Rows from block 7, named by matrix and row number. Rows with one number belong to one neuron. Each number is 500 + 25 x the weight over the matrix's rms, rounded and kept within 0 to 999. All counts start at 0. Numbers have three digits each.
# fc1: MLP up (model.blocks.7.mlp.fc1.weight, 512x128), inputs 0-127
# fc2: MLP down (model.blocks.7.mlp.fc2.weight, 128x512, transposed), outputs 0-127
fc1.239:565529475515513509492467510503501486494525459557528484512495513490497520525492480511495479504514513492500510508488463494463540484491462517489462490506494563493512528469494481501495523525511493499471540503523503522535434516437497488494523517528560493511521499478534464494506495537498540520490495463510442477479503482483464516479535493558484483502483500472546513499492503467460485471515
fc2.239:501480530465517508530469480494491503516531496542499529537486496519519500479496474516502441549536529515520524509493534472500478489534513489429470507537452461479447485528481497476511496484505528508496507480521482480514477512552477520515558507504481449428497498484451487510508522546507517494474490498515499475475478514511515466527471503461502470515514511510468496484523427526528492541516
fc1.240:506476514549485517571477446543526479508501534539498519471477523523528518477481550534527519516520550496494540528449480489435488504515536499512542536453537474534464518468506500431531498511534450476504497530520487495520453486499459502538493531546506490498508511537506482515518525525501524477474487485513506501491441512462538457462474499532510513466507492514462432494485473475467526475456
fc2.240:523499503531535457494480522485465408496560552473461539491505500484554477529498528508498448505510479494457547515473440529478534548533476471484462524460517496499458467492449524483521498474567500495510451507489500458462573439458485519408528505534482479451521487519505463523540546484497485504533538502528554485496507493519491536451520519475501492473512512512509555494496527478471522540470
fc1.245:489464499511504503506482472511489472463484474558490489481463509485517529560506453466494539543505506492511503492524476523530501523493487493497446510456494446532492459508493487511514480475554483500503548496500524503490506532497470510486525518549500475495518518489497495505485509495500483511472499506520478507516524466535532479535524515505465519500487506517520450518530494435522485476480
fc2.245:508519481506492493541526523510496487551503552465492495487534524554484467506483529546526460525497475497468490514511520463471480456494532517530538503547492504497493531499521524517494543522456514472471461513488523517557535489456544514491472479444493533506488497479493490491521488511492469527503485545478492513464470525507478484500475448495487482474492493460510522459504461540459516459483
fc1.246:508474502497544452530479507513525464478462495507565489526478493506460501494523505494529529526476522487492483482465481497525471480497543494515497501496537535533539515532503461462543531543560492488518463468504498527502504503500497506485552530559526521466523489474561517495481459493474504536533509499468468482498485508509512506498483521453488495536527457494532465443521519475487498478451
fc2.246:492499523416474510511463513486498438497536495465500548520490463512473535486456464509490469460492515439523510514489578514494499501499488539481540488509487507510500503480498508478474481562479516529525517480550508535521519486523472511491474475502446521475482503497527467444460511533521551519528503524498478518507494553514528517523472478529506529497511481472495505473484530444465471508493
fc1.247:518536520530477484492501518500503484456479542516528478519465510486475459521519499492467480550503486463561521494491520537495531507459508473490515425522525518501539506540511436494520497539478508477505517546468533540498492469434523488468506498484512491495521495534533458499496494518495501511494487468497494480478487492500486463478522489527476549489508480512510504531533533509538532510462
fc2.247:482499508460424487534476488490539510486532538508494467542536489510479540516462492506498524477465465486523523486498507513532499505494468521453521498515520443453486504472540501516496508486517503507484473483511467490508514462525519477517528517532520542455481482487511476487500526512518506480513494498521516513496459479474528567490531497515499501505514482455443504472533494534507460543530
fc1.248:509503503528522496511505519504479499483506463499485460475492518491519496493500462515500487492524488494507505516515512491460501484494490488520502499527536521482518503543490473511533478518518497466506518473517501461479496484548505479487485501492519500539479505461516466502565521515502487505476493559509485514481492487517479523490507525472498470548501455486497486511463487459510499428489
fc2.248:451530483484475518499499537476495512484505545483486565494483498511485487482524513511498505486505510534463506525509509509487466480484545491534528475512515488502481501511500486472509488461510485471569487497460520486506496452503466463485442502473483518480514510506535521475472489501533499500513504518504481500511482465510518479504463468531489504505518515514502542482514484530528492561503
fc1.249:501541506540509474525520473480494450529477530540500474574480500431538494478502452458513467544476507527530500503497529570486482475503490532517504503518500474526499506512486555505498518479515431478499527447521489509494461501506501486471517477491485465453546498494532490514493530494521534505420530481499478497475479516546465537518496572490517536454488522468522484523458489474563447501488
fc2.249:481498523494468490508446529500499528538516505496512511479531497554511494535478490512511518447492491467483539517477431495504489475448501470508516522492501528503450476520442499525525499510500499545475486528482480476434457488507495512509454487508534471540464522477492468508492491530527479495491502514537486497496542444487501453537472502494544465503501479525498518494501520546496479540523
fc1.250:494484559541523570495525481534571474533467501531535501475484478492507513499512485517538486464481502450502502495516474492479502481466523542496543466435499502495546519500491484504524481535507542490504481496545515522457508510514487508503464500493518515491540550471501508519457449466527488470519482484504525498459519471466536570479503480475461508488509492465496503491479451464602511500501
fc2.250:515489487505486510499470500511472509473556520516509552507538502495529520519511527431525550481495513533494486502478521475500477513517458526505521503602547517483451499513523500493533467488411454517461502484506510510513467506503514488537519547536519429432499514452497519489518483500493459473510509498518533481499525457506462495487451526521507476457514499522510457490488505475485495501485
fc1.251:491575481504530489509532484541527500491445510513498497513460520477485556516504516553502476518484489491532512533545498522485523492522455519538518513514543507501512530475474506522451554489525513508551502497476439484498474528566506514539494529485500498502482504523570465506527555554470540492444464514481454531465441493419449448448553506529498469483468493439464488514500439514482519465475
fc2.251:501454495456483504534521485519513440473598455565479455518481539509509460525482512510514529509489526419570533483517546519517526505470477551437516473451542515441494490487474544486511463540467527503525537509504497527494559462529448455489552504518492524517500498495474496507413529529514444495516491462522547482506547479481457518481571538476499554538487494476524427430515462514467494537513
fc1.252:515514526585503513563482552547533472464512498514523519477482569471461540557525527511470457508496522512503491490482528456488507475494502509517523420487524516444490524506481499485546455539533494506510533541484523445504505468518514480527505483498496576492504537524529515500527502473487487508488513502497495475461482475501489480481475501459455487485460488494486493508500470469496436520515
fc2.252:498528517511543498499437499485493414485507519484505443478536501498450487510524500535526533525516481509530527503515452517481468460488424475471516499500475471473536495482523453495540491517587498537494474526506470493503493543539486538478485477500520525457485519471509560500495509540483518498484509511499531505522455523473533485484493504550493460510481516519467496493517577487469479508527
fc1.253:517505520504489509491455483496486496495474501500493470454484536474508501500464426514476526550573450515540539553526507517509489479445464508477456497473474502475500488470528464494482479488503481486501509502490527498468538497487496467552523524503467544499518534467491496547553522505517502507493496526485483494483459478525536540478537512535537467496457510477455508482541530496509505482513
fc2.253:490499495493478509477518567519489508547471488507481505585498497461507493490513526474491501455510510476519517506496495535458502508515466472520461521510526509500492534505499561545489520497521507492513515497502499488493510525462491506445505496483538511501542492457496504483526501474516489506475497518475461491507500536469478459532455474467429487485500465515521456582475508550513472500531
fc1.254:527517540482502527499531493496504471491534524510499448554486518501476521533475467483535485516516481523499537529489478506504531570493498576544535464492500485455502492467489493474463512491493478521533513505475496469484491481528488448506509473517479471465542501537505483521544529520469484508437486477508493446492458474519509482528538526530488517507524470459488517506494551449500520453449
fc2.254:522525545499571508520530480529467442489478513476481450485497547479521524499513494501544550474535508479485497521521486505486514539438439511512487486472539534472507491541465482472470518492439522470493520506473501512484484529504526461521530508499566497563521532505507501508513477502467486545455467482443486519483501482482505528494530531496529515569475531507480496472525477526469492480469
fc1.255:571516522532506507497485513550532512524541466506579472495495470446496477526551451521518450504503528474481496508474521517481503524459433512506504471510527516499557521488535542479511475508509524516522541517495508489475527478471499452548521505480491518496478476523499455481446520547500509522524473490448502513517516468463471538468491482547499519514473442510464471522484500504485478513458
fc2.255:435502478443571500515456436487512512505508503478540531463563542481481502519483516507515538523503449477481509453517496461492527549463513511535507469423458502533485470531497500524485487533521537466488500485473518519478456487518509485497475490452542527530520529530513503542499493487492511478540478519471521496467468485531474518492523480517538498538482542528528497473485475458509507518507
fc1.256:551505464505551501486539496529472499541546474536474491445468520445505507544527515513501464528524543501516496512523463527463513534476487501501525454537496521473503466503480494513505475539497437468502480545541484529554491504497496494527497520501539513446494505461516457523520521493513483492541480471518484478472489515523472505515445497560484505489450487489460495553507464488517515471484
fc2.256:525530540547506513517505523535506480488454491551490493504454519535494482460545509468483454496479503483529491467525558502505485505522509514513511467544519521481445523549488500491460464517458498492491521525494495457499500475522487510513545491515482511515510484475474514531492496514495494458483505495510471478459548487544535494498505520442512436509526485476493509489495472526535458505508
fc1.257:517517500518471479469520478529512480451492490531523518476512513470518485545447506513481541455497530439526514525516452488467494531506505498495473502519505521517502499497503485558527470501516460519482538546515460471456530519484482515523473472523487515547503532511545462505533494522489496482518499502507503447490519462515499509518496553519518477480476498514459504505493540470527418486491
fc2.257:460513481441508521496505528485405489513477520479487447517499494496472527477547516489550478479449443521481476447500551519492505515503441491489519541475521532532482540491524497465465506501460560540499458491482543524525518522500497489497502517483544509490480518485473522496457478484537492534512516507495503538496504525510540485493556484530514484536487514495514455462524488546466520517522
fc1.258:500497514531510505457472518508528499483502484515554507472519480511510484520513438543459440469551534541549515512517500472465515536488463535463521433474537520520532461529466504517520501522494494493485487446519497487502486520500501471507529475529557505445506485542533528545459522541471473493502513481454488521481494491517431550425450483534505472510486495492492510508514493511522479490465
fc2.258:555473503432468482502523467494553511455510470493483500507515462504454518519502496549461531465540535512517508499467541482510539517461524458511474517505480461517487505506511520487494472520467497529482520538450446511478457489542484524515471507490485522477482536473494534458534523513499539508495515479537545529431476549522522465497454521471502498511494497507505538525497516540528434500522
fc1.259:486554542499535482487532479509543495423543526521454470461468511545491476471498502523487514517537518476468571514499497513523547524487491486472497455479504497486502471549514487483515474498511542490528503511500484537511437525475486494517524534485521516516555502518524457541490521493500504494494523443465475494476475494463529488464527538496483497479543510490490479490513492515493502503479
fc2.259:474520481507486519443482507514527490454491530425503562495523512469480444480502536520512472496508480491478502508511525533489473530516525451508492503503513476507487494538529511492490495471489499470489447546454525497513524500511511469499443491466511519484509491484526530507497474517500489512481513543522461476496501438492474492502467474495478542483535501558459513554548521517526523520507
fc1.260:506505480532522522481508540557535506462490499540500533527526495486517525499549512507478446472506507487500493504542521485544522471508480567481520456460507543494518473473467485501521524504551488492493481481529498457449486446520501523512539464502508488536471523525508514467522538571486504512501487492493470490442463474468517516452492510510451440449482510541476482511528516470504476504483
fc2.260:490497553508478533504471528480474464536490551508487467498463481497486490505448469468461494544531479463501493521479494508469488502475522463481506506543495481509518523490454508501535467528508495446522521499503474508458586507519511494483489491469532498571515527488472450524536487461503475490558479514481472532498529512542499498545531497550518551486503458492517444547452558445517522484478
fc1.261:518525499517489501492477541465537447515468479506503559524470525495522479485473467534505513462500510461546489499503457516504507473492457490530503495486507493538511488521475512539535486509530501517517566483517498487473557484518471470511505536548503504496533503517523491518521517445525494506465492501481534495480526467442535511500485470478514446538515482476570523470502476464529461513434
fc2.261:483504525454551469507527482449462470482545531491472469513518487504530512530446444538514462515509500536481483521535537489497502569495515530512452516487517456514524485473522463470488536487497509474526523493560505499494464502517486544445491530457502530462509491535487527465499485492517520524483479482500544476510510514518495538483466517536506526517525519514495478508491486502483541467481
fc1.262:513506511490514493541507495461505493483479525521509491497497545501518512551451462493533526519465511467512468491498503517501497564476495471529518497479526462517508519511511461486531481529505488483520489521500502528502523493495495500570448511501487512530537501505479506511503487479493497488504485451515483514501522488535527538513503530481523517542512500485444511491478457462492520497465
fc2.262:492523505406512479483504463506531496500541522520520509498513494502533526506499525500517493516495487545502503494538507456521504550498483499469501505483482495490540468521531492491490512470463506521493514496475490512545476535485535541477506484509525490510485490521491488468496480530471492519504508497517531479510564502500456452462527481537482485476492477483491505476497448520503506522480
fc1.263:547490517518516473501459480542546469520510496528514538475498510459514483546472465505528471464490494472508494554545452481467532490514512487484512506512544498477519506475453482535497537507498488487515524480504493504414486545539443506567491531538483513512495547510517491458498480539492482471494471510527486474492495463476478477524518504461485476518463518489517501509482517523516527534499
fc2.263:476492497437470443526485503523490474502522484503462450527556473500527522507499503559546514503487495512473498498509523484522499488503487531462483531451519504512517496463492518494512517532467528456443476558496475489533501483470502493440490531497512500459489480498521455443518504515511530521503484492519512520529507519513450518490469520520552529545503481524474490519467490498506522515517
fc1.264:512483504532510490496501512509495483509464555507498440520447514471536478465484496517482503556479481487468499502497534555485540451469519481501505500515498479549483515453513490459478526534522494496550528459480470466509543515498532506512483472504512496479583516450546519515481545534521531537514514509483476426467460508457492497531531466423465483518480506502478480461520497555523473517519
fc2.264:490549466490512496524578507478494536533518550489506485552523524498494446509515483503501535449482468482537478487493522497505485525455474497547526469506502553478487461504528460473504488495493528569466481488451520528469448502461480449528501472513477501569460490434504542509468487519511554486496483519505500485456556466511567548516463515490495492494491537512474476504497480510536492491514
fc1.265:551520462519511475514508528481527499464482484508526470538517511476495500532497476526497486486509515484528506467527507512510529528408508488485506478504554558538535444519470474496501493518519537506499494495459490526516499508482490465518494436535533541485465482526504489460517495522503529523477513509442523515505518490466486494503464487468504498495523435531551490512478548474489493495456
fc2.265:459553538475506505493433466508517501488506531495504540472493472516528514502504454511479506557486444516456531508574552474486513510498485494544493493483477545561496469514509493529519477503517504507530497520470512473442507474503485507584482539537465489522534489438535464506461517460498482463539474505510476496481476497531501482510510497487509543536496533468488454493488404494521483521521
fc1.266:512498550512485490524499481541500472464431513488522472519478500533502555494489528540520495560467480455506498504493496515532542457524524490490526517467477503512532543506440418495504507527542479440559503539486501453533479525513484526516506526491509525491515497482524473496471466490524514490509477531508508450475503514483514515501514495472498497537508487495524420478472462500471529499470
fc2.266:497540484461569474500496488485489445517482471499484504517506527508468418506502479494499482516487526502534526514490552525493484533519509482464516505526481521506490526511458481528450509498488557542447491469510518541460493503513489432482491533452488513502467487521461540526476504496483540552489522508457486527505495517504538495549491485504514462529510522519477518492533507490468468474521
fc1.268:509473545501520514471551531505561490476456537525520467488511539498475557485519480501483526472477502478519534496531464496510542592484522567492519491511538512540488492533518494474524521482497549540506475488531503492467498462509505493543518537501483489488547478501465453552496536501494495495479478464477500537514500474504451490500538534522511476468500484438476489472479454469492471515470
fc2.268:484517517465513483517439506509461436474609496485533523541452494536503475493511505531499411535482513527499540504487486494496495511534462466496441502488534496483463472541494508445486496518510492478516525495495494461527505528471501485474486479489478547520496494574520550487472503491498504501495522481527558467498526522529483509483545518524434506515515497537487482485534520506494494482547