config.toml
arch = "transformer_decoder"
model = "autoregressive pixel model"
dataset = "photos of plants and fungi (iNaturalist)"
train_examples = 45211
image_size = 16
horizontal_flip = true
levels_per_channel = 6
vocab_size = 217
width = 128
layers = 12
norm = "layernorm"
norm_position = "pre"
hidden_act = "gelu"
mlp_ratio = 4
head_dim = 32
fused_qkv = false
bias = "none"
qk_norm = true
parallel_block = false
inner_norm = false
positions = "sincos"
tie_word_embeddings = false
init = "torch_default"
residual_init = "zero_last"
optimizer = "adamw"
learning_rate = 0.0022
beta1 = 0.85
beta2 = 0.99
eps = 1e-08
max_steps = 12100
batch_size = 128
epochs = 34.3
lr_schedule = "wsd"
decay_fraction = 0.4
final_lr_fraction = 0.05
warmup_steps = 600
weight_decay = 0.1
Rows from block 6 of a small autoregressive pixel model, named by matrix and row number. Rows with one number belong to one neuron. Each number is 128 + 32 x the weight over its row's rms, rounded and kept within 0 to 255. All counts start at 0. Numbers have three digits each.
After each neuron's rows are labels from the 100 images, of 14976, where the neuron reaches its highest value: "top examples" is what is common among them. Only what is clearly more common there than usual is listed. The data: photos of plants and fungi (iNaturalist).
# fc1: MLP up (model.blocks.6.mlp.fc1.weight, 512x128), inputs 0-127
# fc2: MLP down (model.blocks.6.mlp.fc2.weight, 128x512, transposed), outputs 0-127

fc1.318:143123194170107168145123114120132131182103178142190115121070153096095137132112127146142153126109179080159143122118164115126166114156084166130155033067125158103140086133139141122080089110146182131112097145128159103180126125124103135173058141175107153127176121101088121182137110176149147168138077105102036137083182062083144163128109136132091122122140148110128091126083165109161123151094
fc2.318:148136111137133099139122122077114131081109118128142103143148125100060123115155208147093100190126158125142156112193153177140134182201078125109117140114168089117119108133094112141088075158125149103115132153071106112106059131126068105141119139125145101091100114188211116134080153118191154155101126127165116084122157150114105175118099103162060187175161097143106095135076166169171145118123
top examples: order Caryophyllales

fc1.285:113099187165171170117101171153130095115093137174152112184132149105094145156065070130142147113152092142183153212205065128157155158107062131096135140113109075077180119126078104078100115109120081100093113148124141099112151130149132107130111141132099154118114199115109100157106139144134109150164114161135137106121132138135158169171143097135087090059077111053116094113116118140176081109146
fc2.285:089170125061044128153057198154096178052165186102109166206120098104162090129121120121137120108129104157150167143158138129121118103136103087122168142111119115122155075132138109076090092147146143175109125135153116126127144118117108119092106074132126122180129105112157123139108177106156148118102121140137106075079157138149156150129133061133121190127170123124131127163211098091189065149106
top examples: class Liliopsida

fc1.227:140139153107168097225105096168138092137141173137142140115106142172151097106156108165157130114149104126078140134076117109117217046138153157155159134134119114086118117093108086103110125142199144117093135181109088187126111164145146121238157131149111161099089095185103147110133169138130143100122158122101113106118144068104130086139129137085068144104124116064148127141093174098120143072120
fc2.227:148156144152207127088174172148127145148139122163123128165099134117162135123116075149134142075089117146142079153142122183111113116130163195115107149151152147114138089186108153157167100142059079121188148103139168130085116130159101117127158095104166131141115139195074151150080138077097099098098136143103068178136095168141093122119115179144198100130134121075180086111175073143104071108093
top examples: class Liliopsida

fc1.465:115125099215158172107116126183104120132094162126139116141146100112184089097147094151105157180123115090163140128111148154121163079135157131059134176123128051166155068166144152134160168144172092125145130056138119122140106080144160089169126120109183169134193140169099146132123115090122137140125182113105115076099124114069178118095126120102168081069123077137082107111137097117114066170153
fc2.465:122101118063111162083171100139131112100116117120142138091109100099095111106164156141067159114126120145073170154113129141142133132143150167155139100123159160092143132131133156125112122126128102063185165063152148080150178175152089079077142096169168155133079099125155150089122119063122209131148112136071195100186177181114093107180092158142138075185126092115161085165134162142138158140128
top examples: order Caryophyllales; family: Cactaceae

fc1.303:138109133140151106126157170189132121105127132130155089117081201110104121134179134138181089167142093098087169092119087146116163136089151096128171104139098168188157130144141137127147120152150193089139146138113099074062150043094134074153111123147079203152096112136134150161147144106148063170122169108086148087154095145082156175143121074113133094156160067118126081163126150133081103099124
fc2.303:079083123093123137163059124149100065111190193185123124094121119153090104179125130061112108169131100132135155124109122095085098085068053160153147078129125132161112152164162119153141143105160088143109113126065111107150092147160171160103157097107143123089101122125203184152126158158170107135145156158132162112141068061115095138072171068165149128144127098128135119147166134163132136146139
top examples: class Liliopsida

fc1.149:146108159160159081136143165082075122150196146136141111141157144110153118113121134166194133117160110142119167103115096126088058088142105167091158118107147169114157163139071092133113085164114155124084103181170084133112103068147165102201078153117130157113176102182096162087130148131179115112152135168087118116120118120096128138114118105079142115153146115159143094101129161113134029094038
fc2.149:105131107118099136146116135095114156194119113064109093088129094149079082100168176099132139135154123090139156157075179138123100140122114130165121122144111168154099145106169064072157133131142071167146140135113149163117087154092129137079072116072115104095158164087208143121178102114147158139105125183105109093118091120141126090126106051186116198070134094136115151103147154189146189138156
top examples: order Caryophyllales

fc1.22:099090160108160166074139121134135094124120193125145067126118143146111152140136074095124140150173100105162182161131133195113119180138200077112129117082193073164140121148126120093163076184213133094122101165133119104098167130077086136129118124149151163067140093125095066133197142149164137162101111122112095123092114142103153131124169080119181123089145134117073086130115115124170120096164
fc2.22:156139061130155097147072111088199157150139107167167189134094142118177113106115092176127147148107100146139087102158141091165129170122123142076105194109136123103089061098162141176097142110106123108112127060114125152141091136195128183185132142096106117159109149138095132096126161155108111161111149074120137134162123114096137094049091146119168126161158155182171123161180068122061130112141
top examples: class Liliopsida

fc1.176:157138157167138136119075109088135106091119169100150164150120128108107130081124166095124078194165133146141187199142139131220150150139127111117151140116132114148144080105141176122131133102157123155119081064102166109142136161136114125100111139179190124123167118195189129171146124089105142132088077141089113044089076105073133134082106072103132078104138044097104136141125105118148112142119
fc2.176:086102115137121125152101202096119076132116120117134120148100176184121157141121125154112086130161109169105150138116160088174150205147087129074115193104139093109130118103095102126152080124075109079145110139145145113131092125127105108166109146111125152108145123072080119212149133104177114069181137121131169137104111160117078097132063151165092117216144122186178172095132152068119078130127
top examples: kingdom Fungi

fc1.385:120090160158129118151150158153150100066095093133136078166062165081131094146078090111159162093164131128130152159125179191129164137118058129159154131124145079119110124174160091133146126180161133146178183138152068094092108126143134027136164142092050140121160189090140132132183136124123109104085138137093095134094068093144174130128120119152087126139150112097110129127088178122134144078118
fc2.385:098163191155120144133125122136126127059112163139121095151136104106133118110147097125132098080139162141190138128111109123127135134149127136177128087198151075115107104116133029146184093143158109186143144160145078112125111063164097124133118147151141113138197112156144140153140162091204119127122097088132086032110120082096160131129092109135051160124118084185124146127172122126205160151142
top examples: class Liliopsida

fc1.312:163112118151152122139138114129126131158081095107102127131123108102087129155131122117151131154140145113102158116108101191133153162106174111120200176047133152103146143128110155108182141094189195070168068127179104131124152164137063086156077123213154157091164096102095149126157118085141156143075077160075108146089163104105167145167126149128132115130122055147073076131103152102139101174115
fc2.312:107162144142116119142109121116142097131114070161117203074150138142092164106114115125125076078159152060202142105120132136161108156140150145105088133093167114123119110092081081071098084095150091165131149124129124093100123116187127139091129151129114109086156097255131182175139131162101135108131126109133138082126141172117102084101135156098134167149151128144102116152150159176163090184209
top examples: order Caryophyllales

fc1.389:140116149113163109124076068133130086119057094137146128141107150133096134093073073145138151102144150150125146145117135132133181120092166158102122145135161153087157148126119087093136092133153098122131154148127061106130127129164114136172101153220092098157177154069134128153182118152156186152171127143143146138051116138115174154157158100050128146117106095117182070069114085032135128113150
fc2.389:103122169138092121136170157141178109137133148174122102124162167133209162174089092113107127141145131087084162165082176095114148128144100123105103133097142046099106120116146116161161119165103132127153178122182056132040099119180133129163133116105230134125133131125172119071105169124127150159140104081146180061114079130119103123092186144118182142151116137133136176126082114094138124119109
top examples: order Asterales; family: Asteraceae

fc1.304:131085144139139169166107118196123091137102153092185093122163162129124131115196134127164163128120133099133160197160127119153169122130131158113155120081105135143137125135142113082163088129133082101179110074094119096085099108188137103140080143136167120131157110185133119149130108123011103152151097151132036131123171089087158148113128138103104085111126038146082094089139156166155165139138
fc2.304:092141150148061120109138209135114096109138108065144160167149118142129081121127183161179102131085125170110180174115147157153083128110154104109134108157185116094089151105118213148156088106126147127181081152093107124147175133112113101085105104086129141144117092125105093101137162107118142120082143135145109134123175090154180068165072177162097196145140151173078139106123144113164103072077
top examples: class Liliopsida

fc1.191:168125152172118169076202153117158097110114148096144086095132143106141090102141020220151128127136102079118130124088080171106166191141135128131148083161132169145124160062121085140140147150128075105143039146200121126147109133158159087180121129132142152094130142116076086164160135136119142173167134128127110118102072119124127139127121097128090151086175113112137111148100140138172164137083
fc2.191:081097165101195113052112164117092089158105145128116117112098114138116097164134137197098150151128111156119163144107134089132128150092123136176122106110101125137093127099127134111136107146100108013091126179105148098110111113140120116107107145101131124061171127129150131160196123115098138190196097142115100096182075139172182138114082149167121044195135165174130126140114100160150167170124
top examples: order Caryophyllales

fc1.60:099098098144128138158096149162156118126096162207106117135129156101127147159074098148132111173156107151131157101151104185128101135131151142141127166090148112039138112121093098095168106140190073137153121159149097085053182076147067122118143102184118128119121129114134108122195159109154156223155129107089089109075118088071153139147126152163170083142196139078104101132145133152153148131109
fc2.60:112110024180072221085077158166167232159140135132099185138085122140098130101060083139138137148144112169097097169059088137125084140143140135055102169119141140122121129137127163123120109116093077133086121134087160133146123126116182154157107118118156065097105150134126119137101108146115087135144117119140156144121125149114107084165153125098150108181182129159139107147144181131150151140145
top examples: class Liliopsida

fc1.114:144107135135158144130078138156169076133070160106155083171142180143152115106105101127127192098115118073106138152116131158168209120123123151138116127079112164153098160158094105119124125215127150063136156046130114090136114084128132132129156131143220155103189072122106116119117146174074133136144122125102099125097123071118181173119111179082137091155141112086101122112184161152171138087125
fc2.114:052082099096140165147128109124120093133102161123103082139143143144109143101135169161176160130101106042116106132115154078134119041162146135102154152105128071099120201140169178105120109115162167134025100160092115094163096153175114103130112115168156135106147133145136124167135184170135156116119106117110143127127122115124140140197162140115144156143137138160034084080139081153181157112135
top examples: class Liliopsida

fc1.108:102157184169127177137092119128125107144155127146131109128113135171087068131129113208152160111156149037131156130107170096109133196146121155122129130102175122126139145168129128103170094209169078157118085074164132091131107084094143046101118154121119131097103183118113162211104074135153114146093138117088141116102095064131175115165161123111089094121129123125128134079115134133157137056126
fc2.108:137138121091093113101152077150113069104134061132172149117097023206076103149118070110149070088136123121163106117079125117137165124146138123170133119144147172118129105168111130107137147152059130179116180172112158171104159167165172118109111164120068128122143173179108142158125089140107136123163113110124200185130103122123119133214111080160131164143092162144131146160081131124101122139128
top examples: class Liliopsida

fc1.206:162118181155184168112152165109103135153091155116155079089084118114152153152139095129138171146133114095150113127075147174109170136063155103121098134086170106096150096124141102099129074202158165113185160149111117099074072064114124114168131159131109151157146166185106171104132108117163147130138150145121100123059124116079134065065157117095154055111103148087128122090153173111135190130146
fc2.206:148039160198187118139153154150127051138143184155160105176089134138086144141117046111140085145126141155077148146132149164139142165137154189128146109151143129128170165123113119115063148156167146107074079170162170152110142132092136076155155100132122100203090088125095076075151145084113139164125085128089114101142171107090092145138106091141125123097119158181135122137102105139128157154088
top examples: order Caryophyllales; family: Cactaceae

fc1.482:138091127106120136141097134132153103144094127111191130120114090127092116161127108146219159140127126081165137152160176218132162204103027112123138119133131100150149117135136131192101107169110159108138116138143157099126115143096135024212083194127092169103097162084130104137134116138153074159069091124107123092161145128078145165140129129139155130093107100110109133139143101144155140128078
fc2.482:094149184064089108172127140109141064135091207130081103131120122181178098112126123094144125106131121101108174173114135101141154107149098042133139126131146150195091154142109090119119121140143097178122090118185121106095071160095130144077133102149168143186101130142117094177192118155112140127128141126098081064139161158134167097181157145073151097134146111099101117148196082119164165111103
top examples: class: Liliopsida; order Asparagales; family: Asparagaceae

fc1.273:164117151149150143129165116138097122102117175130174101108100125122137167125165093136143085110126080146122154147124141178125196089099154122144208153089155123158122117082065121154161115206152164179178146136177103087087100031105114118175096137104135211096148153098122113127130114122166110175080124148095145126058127159080122170116148114147117106136101157130118086125081129109083067094095
fc2.273:122069111119165109135082124124071095129157135201128129118157112121108153172148112157126128135179122043095151156133149142112071116128135143062123134148105153153080116194166119127143144106138125097077177142091118147099146079101136113160167123167139136158099177077138129123099121107133126091120110123090150085135058098125097129091091120111189184086112111234120125156120184161193124186117
top examples: order Caryophyllales; family: Cactaceae; class: Liliopsida